Weights of a small encoder-decoder audio transcriber: decoder norm layernorm, trained on read English sentences (LibriTTS-R).
Rows from block 11 of the audio encoder, named by matrix and row number. Each number is 200 + 30 x the weight over its row's rms, rounded and kept within 0 to 999. All counts start at 0. After the name is the row's rms in percent of the matrix's.
# conv: pointwise conv (encoder.blocks.11.conv.weight, 192x192x1), inputs 0-95
conv.58,099,192,187,246,224,222,140,204,190,234,218,116,188,192,219,187,149,268,171,180,212,162,249,177,175,231,161,207,207,147,179,194,203,183,283,185,233,233,230,186,212,167,234,198,194,194,220,180,246,230,174,214,200,223,223,232,261,200,204,199,202,267,171,144,180,163,185,219,216,229,266,177,177,188,190,215,222,139,197,221,182,214,208,187,225,201,192,247,150,226,216,191,201,225,174,203,176
conv.59,091,215,195,207,196,173,188,242,191,182,205,136,227,210,272,165,227,185,148,185,148,211,210,236,231,223,164,194,198,188,171,178,194,192,234,184,234,214,162,165,193,167,244,194,243,224,216,206,234,239,236,169,202,148,185,195,233,229,207,191,215,232,216,119,205,225,187,163,203,240,216,218,196,113,195,222,208,189,216,242,222,157,174,216,273,157,152,188,161,188,151,196,191,211,220,206,232
conv.60,095,197,213,130,184,236,223,232,234,172,191,269,205,217,142,166,138,226,216,226,180,231,165,224,206,197,248,205,217,221,227,198,165,220,184,154,174,188,196,241,176,210,190,185,160,146,218,207,215,187,208,217,276,219,191,212,203,214,185,206,225,201,234,221,219,199,243,240,175,254,214,145,195,230,205,202,187,209,215,182,230,230,170,159,200,173,220,183,230,197,222,193,231,212,246,195,124
conv.61,104,158,161,187,199,163,188,180,175,192,214,201,203,255,180,203,207,210,180,179,169,224,153,188,211,152,191,148,163,144,188,224,197,181,178,155,179,161,181,189,178,190,234,174,223,198,184,183,193,243,202,89,230,222,133,213,163,136,175,167,231,172,202,175,166,185,170,192,174,225,204,213,197,186,212,210,199,207,152,189,211,212,192,181,191,228,164,220,160,145,160,205,204,184,149,152,172
conv.62,105,170,154,164,192,206,208,203,178,190,237,189,222,188,180,191,148,187,143,233,177,197,179,195,227,193,160,215,146,197,223,170,173,187,163,163,183,217,211,205,219,192,207,197,234,215,198,185,171,185,161,209,175,170,233,190,229,168,187,105,263,237,214,166,189,169,158,191,207,236,161,215,235,178,204,152,208,229,171,214,173,96,187,215,210,226,177,178,198,178,148,215,147,222,121,179,195
conv.63,103,180,196,142,186,186,181,185,171,200,219,174,203,204,230,250,192,219,242,191,267,182,209,187,194,194,218,214,216,239,187,159,186,186,193,175,269,201,195,210,180,237,141,162,186,201,188,118,203,178,213,183,175,180,187,189,209,223,222,152,151,194,205,233,166,191,209,180,207,195,220,241,231,194,256,203,225,134,182,208,223,221,220,224,181,159,203,199,166,206,191,180,168,210,201,145,264
conv.64,109,184,149,156,235,155,142,180,153,196,208,191,213,186,219,200,199,249,153,190,159,194,192,162,176,174,177,168,172,157,212,203,237,235,194,190,220,215,191,222,210,138,161,207,183,187,193,220,151,134,163,159,191,196,171,166,160,197,232,130,224,222,177,171,155,166,208,151,170,218,177,195,183,202,164,207,178,182,159,220,177,144,210,197,206,190,198,203,225,146,207,222,214,195,195,206,214
conv.65,096,200,116,142,141,194,224,178,220,189,176,261,163,194,179,185,184,166,207,194,217,250,168,179,223,222,230,208,191,197,210,161,142,156,135,189,202,186,203,261,198,212,154,179,176,200,195,190,150,203,221,186,203,196,221,187,160,183,173,190,209,181,169,222,217,218,229,247,183,241,175,190,199,200,217,224,140,180,188,236,235,151,197,152,222,192,221,176,202,201,176,198,203,196,169,193,192
conv.66,097,201,224,237,201,217,223,191,165,234,213,188,245,252,258,210,260,218,254,200,245,223,145,143,211,195,218,185,146,212,198,233,223,164,219,179,209,225,211,217,211,234,232,163,196,202,208,206,156,180,224,168,235,180,167,231,230,236,181,146,162,232,217,206,151,230,175,190,170,171,223,203,235,215,241,210,207,203,179,195,198,243,176,149,185,222,213,204,162,179,179,195,232,232,225,169,226
conv.67,098,165,241,223,210,193,233,128,150,214,235,213,139,203,145,255,222,203,167,227,214,220,181,188,215,130,206,180,144,219,235,217,190,163,191,207,194,209,192,195,200,182,193,229,189,189,185,210,171,189,166,187,212,196,193,201,190,206,201,189,186,164,227,254,125,186,203,196,132,167,185,145,222,229,182,168,160,200,120,172,193,191,240,213,205,215,221,206,190,188,173,270,208,238,196,183,196
conv.68,101,196,147,226,211,167,162,195,208,176,197,185,173,240,157,206,156,256,80,177,188,226,205,204,232,170,153,193,191,201,172,184,169,176,181,152,195,228,199,161,173,108,226,174,192,183,183,190,214,219,161,123,205,200,177,222,156,139,203,222,254,185,190,180,202,184,203,153,204,214,250,193,188,197,190,177,215,181,204,174,225,178,182,181,224,188,154,210,188,160,168,209,232,199,206,157,118
conv.69,096,215,213,241,271,207,194,218,213,227,220,210,208,186,205,161,171,188,244,216,173,220,238,182,177,214,214,194,197,183,194,303,278,199,197,240,223,195,218,232,213,231,241,167,182,181,188,230,258,160,157,189,216,245,229,168,258,235,200,212,141,174,215,160,222,233,161,206,220,179,232,208,170,200,212,200,259,166,242,220,203,239,166,211,221,249,195,154,197,191,216,211,210,235,182,218,157
conv.70,093,179,127,235,201,161,205,227,195,127,227,212,224,242,225,180,191,180,244,222,201,181,205,172,177,176,204,166,162,231,186,137,222,204,192,221,252,161,191,142,171,225,176,243,187,153,181,173,212,188,230,179,211,193,147,146,215,204,234,212,191,193,220,169,200,237,203,152,201,220,239,184,237,221,230,173,203,112,224,274,171,194,184,217,207,141,229,184,185,157,149,147,148,160,214,176,209
conv.71,103,222,209,152,177,229,207,225,191,259,185,217,209,185,170,243,233,189,206,141,252,192,179,189,115,192,235,217,219,184,130,246,188,217,219,205,156,231,188,219,205,200,225,212,193,174,195,242,197,172,177,248,195,232,242,221,214,209,134,181,165,228,144,242,194,196,219,223,187,214,179,210,165,213,217,220,187,155,188,178,192,207,226,186,203,210,172,183,224,218,200,177,258,192,207,191,197
conv.72,094,192,184,229,209,245,167,224,214,236,195,176,216,193,220,219,252,186,154,193,152,195,225,247,192,215,133,198,190,194,188,155,213,209,209,204,171,202,175,156,219,183,193,178,216,222,208,236,259,184,205,171,184,131,210,198,239,208,221,214,207,243,235,187,238,229,183,200,198,235,219,230,187,105,170,205,150,195,227,198,202,123,199,223,258,180,173,122,145,188,166,210,178,203,192,192,230
conv.73,099,200,194,137,181,198,248,187,195,195,207,205,210,194,163,244,209,93,189,215,184,212,172,192,191,189,196,211,199,222,215,146,178,177,171,172,167,219,228,137,220,167,201,187,216,190,210,216,148,130,189,221,228,310,204,212,236,213,159,235,213,196,177,238,192,225,174,206,178,176,118,170,192,235,153,214,206,226,197,181,186,240,189,187,160,218,232,137,151,246,224,214,197,183,152,188,209
conv.74,099,196,167,196,166,198,172,196,166,187,180,171,207,200,212,237,208,90,136,192,204,158,204,124,207,164,172,185,178,158,180,175,205,164,208,146,192,217,205,163,253,223,200,183,215,209,160,181,164,202,209,193,162,173,198,215,205,188,216,204,194,213,240,178,202,160,178,197,185,168,154,210,218,129,183,176,164,157,175,193,176,127,204,189,165,216,203,142,210,206,175,203,174,214,149,135,196
conv.75,100,222,156,173,202,248,202,184,187,242,216,191,212,176,222,170,202,187,155,186,225,172,191,189,194,209,165,222,217,210,263,190,215,176,216,182,199,223,183,194,213,188,178,136,243,308,207,178,196,199,139,186,173,173,222,212,215,179,201,189,171,217,134,188,177,173,208,241,198,241,181,181,198,119,191,191,143,219,175,209,187,155,264,186,196,208,212,193,178,201,121,199,153,213,155,202,233
conv.76,099,218,184,192,180,269,298,172,222,247,219,152,223,182,189,182,204,196,163,212,228,144,229,221,166,231,163,196,198,223,239,212,238,212,215,176,204,194,234,147,204,204,241,203,228,216,241,227,215,160,171,233,213,171,209,227,226,202,191,160,196,257,181,195,218,174,175,229,191,203,129,211,211,135,222,207,187,258,206,218,203,183,152,206,253,221,200,192,179,202,199,181,203,201,163,244,214
conv.77,102,196,186,203,219,194,211,204,162,267,173,111,185,230,205,236,214,223,149,179,178,192,199,189,218,207,190,189,187,174,214,228,250,190,226,259,191,214,213,184,208,209,190,163,218,245,195,213,221,186,207,182,168,201,230,213,191,208,176,191,201,207,184,176,192,195,184,226,186,166,214,187,203,152,160,199,213,232,185,184,207,221,133,203,181,236,179,228,166,206,172,231,200,230,210,171,255
conv.78,093,198,216,164,218,220,221,209,216,165,184,217,168,156,192,165,179,131,174,218,200,224,170,174,193,193,137,194,216,179,207,200,177,255,217,130,129,200,203,137,181,193,204,242,145,179,174,222,189,186,158,252,176,180,190,205,186,221,170,221,138,228,153,246,202,215,232,187,200,125,161,171,170,249,191,233,173,207,200,160,244,190,206,157,189,200,205,143,226,252,206,216,222,228,279,190,193
conv.79,099,214,149,181,174,191,206,193,186,163,228,262,159,227,207,126,197,182,140,194,193,199,196,190,190,213,201,185,204,186,156,163,97,200,256,166,136,184,212,150,212,218,144,181,202,190,221,183,191,217,239,161,217,213,182,202,196,178,150,188,280,186,207,193,218,173,205,204,197,200,199,208,198,121,169,191,140,182,205,188,219,189,177,227,248,162,170,212,187,192,193,163,199,183,208,201,148
conv.80,105,187,205,199,170,190,207,169,236,222,289,271,218,202,201,156,192,183,187,255,178,230,227,194,217,211,213,253,216,213,321,215,189,200,171,174,198,136,172,201,196,199,218,188,212,185,201,200,219,176,182,117,232,216,231,185,178,221,184,193,212,169,238,253,210,194,187,215,204,223,198,159,216,227,215,142,209,227,219,202,199,225,175,201,211,193,186,142,241,208,198,215,207,238,199,218,189
conv.81,094,157,206,204,178,181,184,187,199,198,188,260,190,202,178,197,214,170,173,262,184,209,169,258,182,105,182,168,204,147,241,143,200,218,164,185,138,191,238,137,193,206,177,248,212,180,171,213,184,179,218,233,216,200,187,192,245,145,170,213,240,165,239,230,147,172,189,173,194,196,183,219,170,223,127,185,187,171,172,161,180,236,197,209,141,188,223,185,220,214,183,199,194,174,208,160,211
conv.82,113,122,181,208,216,185,147,227,152,254,208,209,206,221,168,195,191,206,189,201,186,175,142,259,196,131,243,229,153,209,238,152,228,236,178,204,185,173,197,198,212,201,150,217,178,178,151,220,168,144,182,215,211,163,190,162,200,178,210,180,205,190,178,170,161,216,201,185,159,214,132,206,174,153,203,160,181,188,147,218,173,132,152,158,219,195,205,145,201,170,228,205,195,172,134,195,238
conv.83,096,157,236,177,216,155,202,131,159,177,208,186,158,250,185,246,175,202,201,201,212,221,167,138,194,172,221,196,193,199,186,234,197,158,224,209,213,225,209,210,224,163,199,238,189,176,128,191,148,228,189,175,238,210,171,184,187,161,197,170,181,156,219,200,176,182,172,170,154,168,222,150,199,235,197,183,210,169,194,163,212,200,238,247,121,226,218,197,182,186,178,287,208,217,185,163,190
conv.84,102,210,218,199,298,199,204,232,207,238,224,165,193,173,171,179,178,212,197,175,153,193,207,160,188,192,174,231,200,233,164,226,256,182,211,202,200,149,208,181,213,173,212,181,202,222,224,195,223,172,217,251,174,212,197,117,242,191,206,227,181,180,154,177,205,234,219,223,223,179,203,181,205,238,161,269,228,179,205,204,200,203,165,209,257,219,250,224,184,170,246,217,177,255,175,181,198
conv.85,101,234,216,208,100,228,235,154,223,228,229,224,207,228,205,249,233,143,230,204,215,210,224,226,257,182,236,183,183,285,242,174,189,207,164,178,221,206,193,170,201,260,160,203,230,252,233,150,193,228,193,168,224,245,165,218,218,226,181,180,221,191,220,244,190,189,198,206,177,213,163,257,241,220,241,169,132,193,194,200,179,240,181,210,211,180,198,195,197,223,221,149,170,157,180,201,226
conv.86,102,206,217,214,205,188,239,229,198,142,206,131,216,225,192,209,237,172,231,209,190,223,215,186,227,219,143,168,226,159,155,222,220,198,172,240,121,231,215,188,203,180,186,202,216,151,247,271,219,163,181,166,214,211,227,196,207,186,150,213,225,221,206,195,211,201,188,167,204,162,154,277,236,213,173,172,200,236,208,195,203,141,177,210,135,238,226,130,199,216,204,204,183,215,173,194,191
conv.87,100,215,202,220,190,205,245,213,210,155,201,255,220,177,245,160,180,190,248,209,116,182,191,192,206,199,197,178,244,161,192,204,199,210,222,228,152,198,205,196,201,182,224,222,247,196,264,214,257,153,238,241,190,216,215,175,253,207,217,216,210,247,217,171,213,282,263,217,234,208,258,212,193,215,159,224,243,226,188,225,217,278,163,151,253,206,187,244,236,196,198,181,173,207,242,199,134
conv.88,097,210,154,175,173,205,204,198,178,201,238,233,177,118,175,199,157,216,101,217,220,200,192,203,191,212,165,179,185,204,214,169,108,146,143,211,134,177,196,167,190,201,156,199,225,193,248,216,181,141,164,204,232,223,184,171,210,181,184,177,253,190,196,203,189,209,226,220,205,184,192,249,172,166,182,175,128,197,227,161,202,163,194,163,229,176,181,181,211,229,196,176,187,147,239,184,159
conv.89,094,186,253,179,159,194,188,200,208,228,196,212,168,146,187,246,195,233,193,224,245,229,181,171,150,238,211,210,187,231,225,175,163,194,241,196,209,199,198,198,156,181,210,248,111,186,198,153,191,230,216,225,205,201,221,209,267,235,213,169,146,173,207,248,218,195,192,182,193,173,242,170,209,260,223,122,198,186,178,174,191,238,231,207,182,181,234,237,272,216,212,210,238,220,241,194,179
conv.90,091,198,181,193,193,254,226,218,228,202,185,148,192,174,271,221,190,161,203,243,230,157,195,224,237,252,188,207,217,236,216,196,195,172,179,189,190,259,246,155,203,199,132,236,155,185,233,198,171,202,199,221,196,131,225,247,224,194,235,209,165,256,201,241,218,236,229,240,220,183,201,217,192,190,207,231,161,180,212,181,250,177,198,189,190,213,219,192,188,242,222,188,136,190,173,172,185
conv.91,105,179,183,202,214,104,167,231,167,170,208,209,185,165,222,202,182,204,220,217,199,170,192,165,190,170,206,223,197,170,170,175,197,177,168,195,237,139,210,185,210,174,228,235,195,184,148,171,122,158,187,227,182,154,185,183,230,189,206,167,186,208,149,178,196,172,192,106,223,191,214,206,197,206,187,193,227,149,161,208,157,195,183,231,183,187,250,232,219,144,173,199,193,216,175,163,190