Weights of a small encoder-decoder audio transcriber.
Model: encoder arch tdnn, decoder width 192.
Training: adamw at rate 0.0023, batches of 64.
Data: trained on read English sentences (LibriTTS-R), 15625 training examples.
Rows from block 10 of the audio encoder of a small encoder-decoder audio transcriber, named by matrix and row number. Each number is 128 + 32 x the weight over its row's rms, rounded and kept within 0 to 255. All counts start at 0. Numbers have three digits each. After the name is the row's rms in percent of the matrix's.
Before each channel's rows are labels from the 100 clips, of 14976, where the channel reaches its highest value: "responds to" is what is common among them. Only what is clearly more common there than usual is listed. The data: read English sentences (LibriTTS-R). In brackets: how many of the 100.
# conv: width-5 conv, dilation 3 (encoder.blocks.10.conv.weight, 192x192x5, each kernel summed), inputs 0-95

responds to: the word "from" (41)
conv.83 083:190092108112202116139143120176153165076113217098196120133166136130218120160132125113148156125174105137111149122161138138185158181154102167160119109146115131149163117131110102100130172155130114079149175133123136119137105107144109125133127110121186172110138133115121099151138128164129112165

responds to: the word "not" (35)
conv.87 096:116118157106113136131143109158121123155124106108103104122072112118118152122163106135088103135116199094152147105099183143203143086133145138125106124118130131167172060135156185128105128112126050113089103121065095133122149158162131106143143167144054130159107142160159107115163136097139120140

responds to: the word "his" (33)
conv.139 094:153110095136125116159088134070125161158141151157143127096150136162137150198134156118152185148131152155169158098146092154160148144140076154073102151156129117186129154175101154157149154191169144156141105113164075101129131117155167104168173086128116147133146123145174137184183103119170071176

responds to: the word "mr" (69); the word "said" (28)
conv.167 101:137098130181104115151136161123088160110125130129071200159155156183104134154113186173175141111177114142122134148144098155069133126154103135109108109173147107096108120129093109092091144138126097097215148141122163091164105088076143140108094054215165161126172097141154099137113116153127134109

responds to: the word "was" (37)
conv.161 099:158103124144126127158103141079067145116128178134106140145129126156168175151084141128152165070147117108102191085141035141151127196113100138107091106130151080149165135123065118118081067169146145180120185107115153132106111090154135170135168061175160125131124067155144107125111122164143055107

responds to: the word "said" (62)
conv.156 109:120117152158126160162137105135007133138157130030094089101161112136151163159093145106135123104136139050068173134146139163154122169151111103125151126158155166131172114156130148135079037146114158181084108106118111096107150164139148107145151107153110145158135065196166144139191105126161081133

responds to: the word "for" (27)
conv.173 122:152103085083165125122166113124197122125109156119179120141073121145134121117152133067087121194122173162166103144173181111154152101102100160178093122085102083117185137105126121160154234154110111086145136112098108156110110120112119107108124146116131110063104195084101127148104120089126141197

responds to: the word "not" (28)
conv.86 082:107124140073110132125108110159134073158128117106107120165163125143125127095089118153150171086155099167108138155137111180110100123153188147130070114141107117100136112111143169120048104087102179166097149168193240196189104116156180165163137133147127171219147100126139167095212094208110159093

responds to: the word "the" (93)
conv.157 116:158142112099162074080171119170143100114078142090135147120144150194138047060160132175155101151144149186151109100150151166122161154137137166117100137163097136106128108071133089104120159097092119128132102082145113181168098102090138166083129118128137142146166121154084135137162119133050112145

responds to: the word "was" (45)
conv.170 088:167132163149153128120093110099105100146104173146132135110108123177155130124158183070114205146166162130129147159152154098138131136134044169107167138118149137113133145103115147151163187150099120081179144086125103094094097173114138112133095101142126156113047170149145055149091073148123122165

responds to: the word "the" (74)
conv.75 101:122123121132135114112137128154136136073154093135120129185158166184098098144130118186192088148154111204142109107142110229078152109151166144131120145171096128123107090130103122104105124088066169151121073162178182240200113089082152172112109144117134175154155096140138149131177134177125134113

responds to: the word "you" (34)
conv.81 090:183171138109163142152064104053162107157139157181133152083071200133161127130105121115099190132134156126164139136169109068113167163163118128113098126120124104148184183134153114139132147159134109136125112141178128108100109111148174090109103127096135186151136165122117167125134124144125228170

responds to: the word "the" (75)
conv.175 115:169108099105219078042146115149128094074087174110185105171128130128186056018123116112137141134130116149123119165145136113144132171129147161149145108135094138065159133058136059123150146136115111048146176132118137115120071161079111138108120134115170123099136124162069147138077141142051142164

responds to: the word "before" (28)
conv.59 092:130090122107137139148121123178150164090129161111167141209133135121185133166117145100122098160109090103126130123124147185146154113149116131184157108131180113119120078157110127107127166159066106119167144159089165196182088161094067133102119163117177123130133204109137066129117146134149139133

responds to: the word "was" (36)
conv.104 121:162098108081142102117155133101135118107093146102142125129032098151095105107115125119066115127102142168142085072092147130127140075090110163118092074130112065136163103124093115117086193094146096124122133087087079155129119086099080099095122105122092104116144130060101117160103130118090067126

responds to: the word "for" (36)
conv.47 095:161108152167167162161190103135133098122160137111119118169095127140141177150122133080063107100150094112084167165122120129142152135088093141165127074101147127149171109161131168091117155111122110128116166123097187149108155173170110148173148096165116154147075114112163055166143112146185127132

responds to: the word "before" (29)
conv.68 081:143155083080223100107192102130162096123131198104204078113114159126191105051131109041110108147103139131126128145127176116165197127117149161119151116119101124101162175076180065151159159133091138069141186133126130134132093150133112133121110144092116092057155167129084177177107149106105153164

responds to: the word "was" (50)
conv.53 094:159130139143136159170116127124127165139156126132102129157098125155133193174118188109137150090151165133076184089109089141169125147110109142105099116124211098167136131170101166126086093124141109149120154114089141129088180116155112139170166096175162110175067117161206100126147107152189075103

responds to: the word "the" (78)
conv.191 141:141142059100156059064153126120179110090072142132157131127116143167119045084133140137151126173157119207187093110151129172120149129124135168122089137131080111074112132071122068106135173152079133106128108124155144207167063108068141148088095142086155144087140141101084142156096118150053142152

responds to: text has "but" (25)
conv.165 118:077084123138066099075162138174115070131084092136093111078107145073114100068167106144105123180105180058182083160120173079140114095103134062073137148075123146117080088109130125146118163139124062098127129110108062108092113153111132088103125146157123071105107171158113124100083126077081118155

responds to: the word "with" (29)
conv.168 076:100076112153080132117112109135145120094108071143097073050141158145087130131160144094090123156132089140136107106109138127095158114095116089055113085125165178142066105144103148114141137080110061124084079130108082137172095137137135095103100105068065120139084178078155117114133144141150175076

responds to: the word "not" (58)
conv.92 110:144123120120114109122175128141145149104150105099099168138111162191077103117162139202156090119153135184149107128144097190150190079141117152112123123183090101135105105106107139079071171074088137173157116118111132158195089059115148148137135074145143150175189102161136129153182136115109129104

responds to: the word "is" (27)
conv.115 101:155141112130108136121071116067146107136112119167130132082116156186107112131105173147166194154143107205215133119122056178104125130130084190070096141187125103160132132163119127104106174140140159159105092111172138143166099074152167127132126100116099115179163080132156127160162122182117147136

responds to: the word "was" (34); the word "mr" (26)
conv.84 105:100115134150075107145175175147134188146117094149067209099137122160085134130174155192154129159162148122154114160136133132111138094101152104053107126146144103109094133128085141117087159123144111116210121095099062103131124097118152073169106095232162151176167137154152119139150113095121160127

responds to: the word "the" (79)
conv.66 095:118104109126128095113139116097175075096082137166144139064096159105143099108182129098102165178114150116145108115162189050144129114111055121083114137075121094114144117133141144161184225154120108085133078120140087091065110126126113118090131150134138113116065190133129113116106091081102160177

responds to: the word "was" (39); the word "what" (30)
conv.8 095:128079146159126140140167101106093103106146134125086157155121161146131152118163141101101173110145134132120141142133113113135144144116077126110076057121134136120185087137083137097072173110084082146144122124077124117096094117121100103131156067191117163178084125188143100140136118131137119187

responds to: the word "the" (74); the word "for" (44)
conv.134 088:176074148140157154142145143153145098072135160140135092142090166145176150153177147078084094159131115142113177176130109139128177152122109165134128071152182167156146105123095138102123165145121106115116140140104199180137133217143054149112111125091146141101101139124140088175106150131155117108

responds to: the word "the" (76)
conv.94 122:098105104116095121125171122156152130076102135134129158153088121119122113144164146138117140148117123106153149119123161116138105121084091114101082096065130096115084129110120113101158179198112053079162140095069113105096101128086089165087101113124183026130078171078154055099097092100135123150

responds to: the word "was" (37)
conv.30 098:108103125145114147158160144142125180071125107130111159113121163140101149189185153103130064131145139146113140119161123146098141127136082124082096087146159116157151113173090147086104152151082095148150066089110082150140153116150135092116147093183135155183125140121163135136175128096164146143

responds to: the word "one" (36)
conv.131 107:130104117143114072094163152175137151137093118113112183102127128137111073051169109178148084165111162112172092155133153118100159073123187105108120119119101140152112123084124123119096162102169049112168116116078085125122095141076137113146102138140162118111158165158092147097102138094067154147

responds to: the word "his" (35)
conv.27 075:114087102103121124125096122136077129056117120141090093155143153107126108149113110123123127092169135121129107034170069144136124143116118142113075122168119041146091124144087120083074090118146127116080122107112136139130136024132159132105155112101125123157134100110134159157157121168117143074

responds to: the word "his" (55)
conv.79 089:148078113085134094081133158139090134118079129095126135126142132164132092068113111156156138099187112161120141106156086161151110186090132127052056098158132110134099099089031092098063118139130139138102159051128128172146081096125169131136167080132174161130144063182106166129124084173064082112

responds to: the word "is" (27)
conv.95 095:163130118141142103104096098074104126143133159142110147110149129151160099111082151151184208076109116170124131105126070160061116184149090176071127115181096138109143102133121071103093100118129180159143167118163151096149087093103137136121144076144098126164147048178125125133146121170125119127

responds to: the word "but" (40)
conv.16 104:144137079057129090087144118152111139152087127116133127192070187154135112083059099091095075122117132103150107139179119147126216105145153138181115092155074125150161147068156101130110135086094097182139188156090178145167078129136161157174153124118149153117190134115066181154110164112089148156

responds to: the word "one" (50)
conv.160 131:093135132150087119131179172138100198208106111137080227089112096117080120134156127185129120124129183098128099159119168108091130077116150099114119140138128108140141150119124144174108110108181092085227150131091072072121118121117140102163088116208142117129152164137126180129118140078107138144

responds to: the word "said" (30)
conv.99 084:129124137138168129117164159149066072147155166078152103141201124089196142094121140121150131117141100103081172149109121109136079230138101108147162128111154161108143111117136122118132102198097131112114153125147150097110104165146098120125176120133149148158120069210148100105142128154153078138

responds to: the word "be" (37)
conv.133 102:105094146115119127120171157223135125112096123110131155174108076111124111088161098174155063165085149115153140138137180157125129125084168104130149121076140150121083124102099156154130153130104066072113115063084122191121132184099088102134110176151164062096132152164117098114114101082119097130

responds to: the word "be" (29); the word "before" (26)
conv.122 091:121128101137127062091171150175119114089083088052131120190139127117107073098125111161162111169088125133157104099130141188087124136145166100100135131142161134117037110123141099111103126159071103077088070101111155180146108136063123167086111186134156074117123109196158092138120115147116089133

responds to: the word "before" (28)
conv.183 105:174094082087220116082132080148143074070086199133197075166109132137200087046110119075126135155116121161136143131104134130149129186126123172115136119133123132091170121073130055104138173167115109077093172113140144134128099167122103135090132153102144117119109111176100151148093126140089129157

responds to: the word "was" (65)
conv.31 093:128110139155103147166131156146142141055129106157093148196125147167095142156120164151165150118125100157118139123123114180082127099131109148129116053148154123080104118143088132103116149117134071099165117137115177147180115091091104165101114076139141127214135126138166098119128116180162114096

responds to: the word "she" (59)
conv.121 099:142093122106166126135144103124144116066152180160179072046099090100173132123160156069071148130131090143111186099102138085159094186107084128108106101114145140146149115161111096101149139156154144116121121063143081101057146158167055130106153119126117098140090122144132112132164085104160092121

responds to: the word "for" (32)
conv.91 105:108131120119067128131147131100157103150084132148127130093085168123102124109147155071085137159150167119161125132125153081151127130072063099076044091065128109158122165119067114132142197156126089127115132076094049115056122162110154110080150143163148103151055175109115141088144075108111153190

responds to: the word "just" (26)
conv.137 119:125126146150113126124100119114128110127135118114117083179170086102143124106086160088110185073129104126064124140075101103117049181126114104146152099099128132100100124110127120109138084143108179098103113143132166112104114158114104158100123146096112106124044080149144086055105124159129100063

responds to: the word "she" (36)
conv.113 132:136105101105134128137104101040151146086138123111113121083092098136108123135126090116101099121131140155119131091121106093136123129105075127094068108145142050143153111149075122095087181093129112116098098110109098132092132033131123121120147112115124111131122114065145089137139084099142119114

responds to: the word "said" (32)
conv.146 083:232086111102180135134120141133117115064141174105153120164144155159179150107118132083165154118127075184119159153125080147158109188132098183111131096133142125106133117115094102063125130129152103034141173118136128127114096157131126132145108097140191103123112094160144120145111121169151120140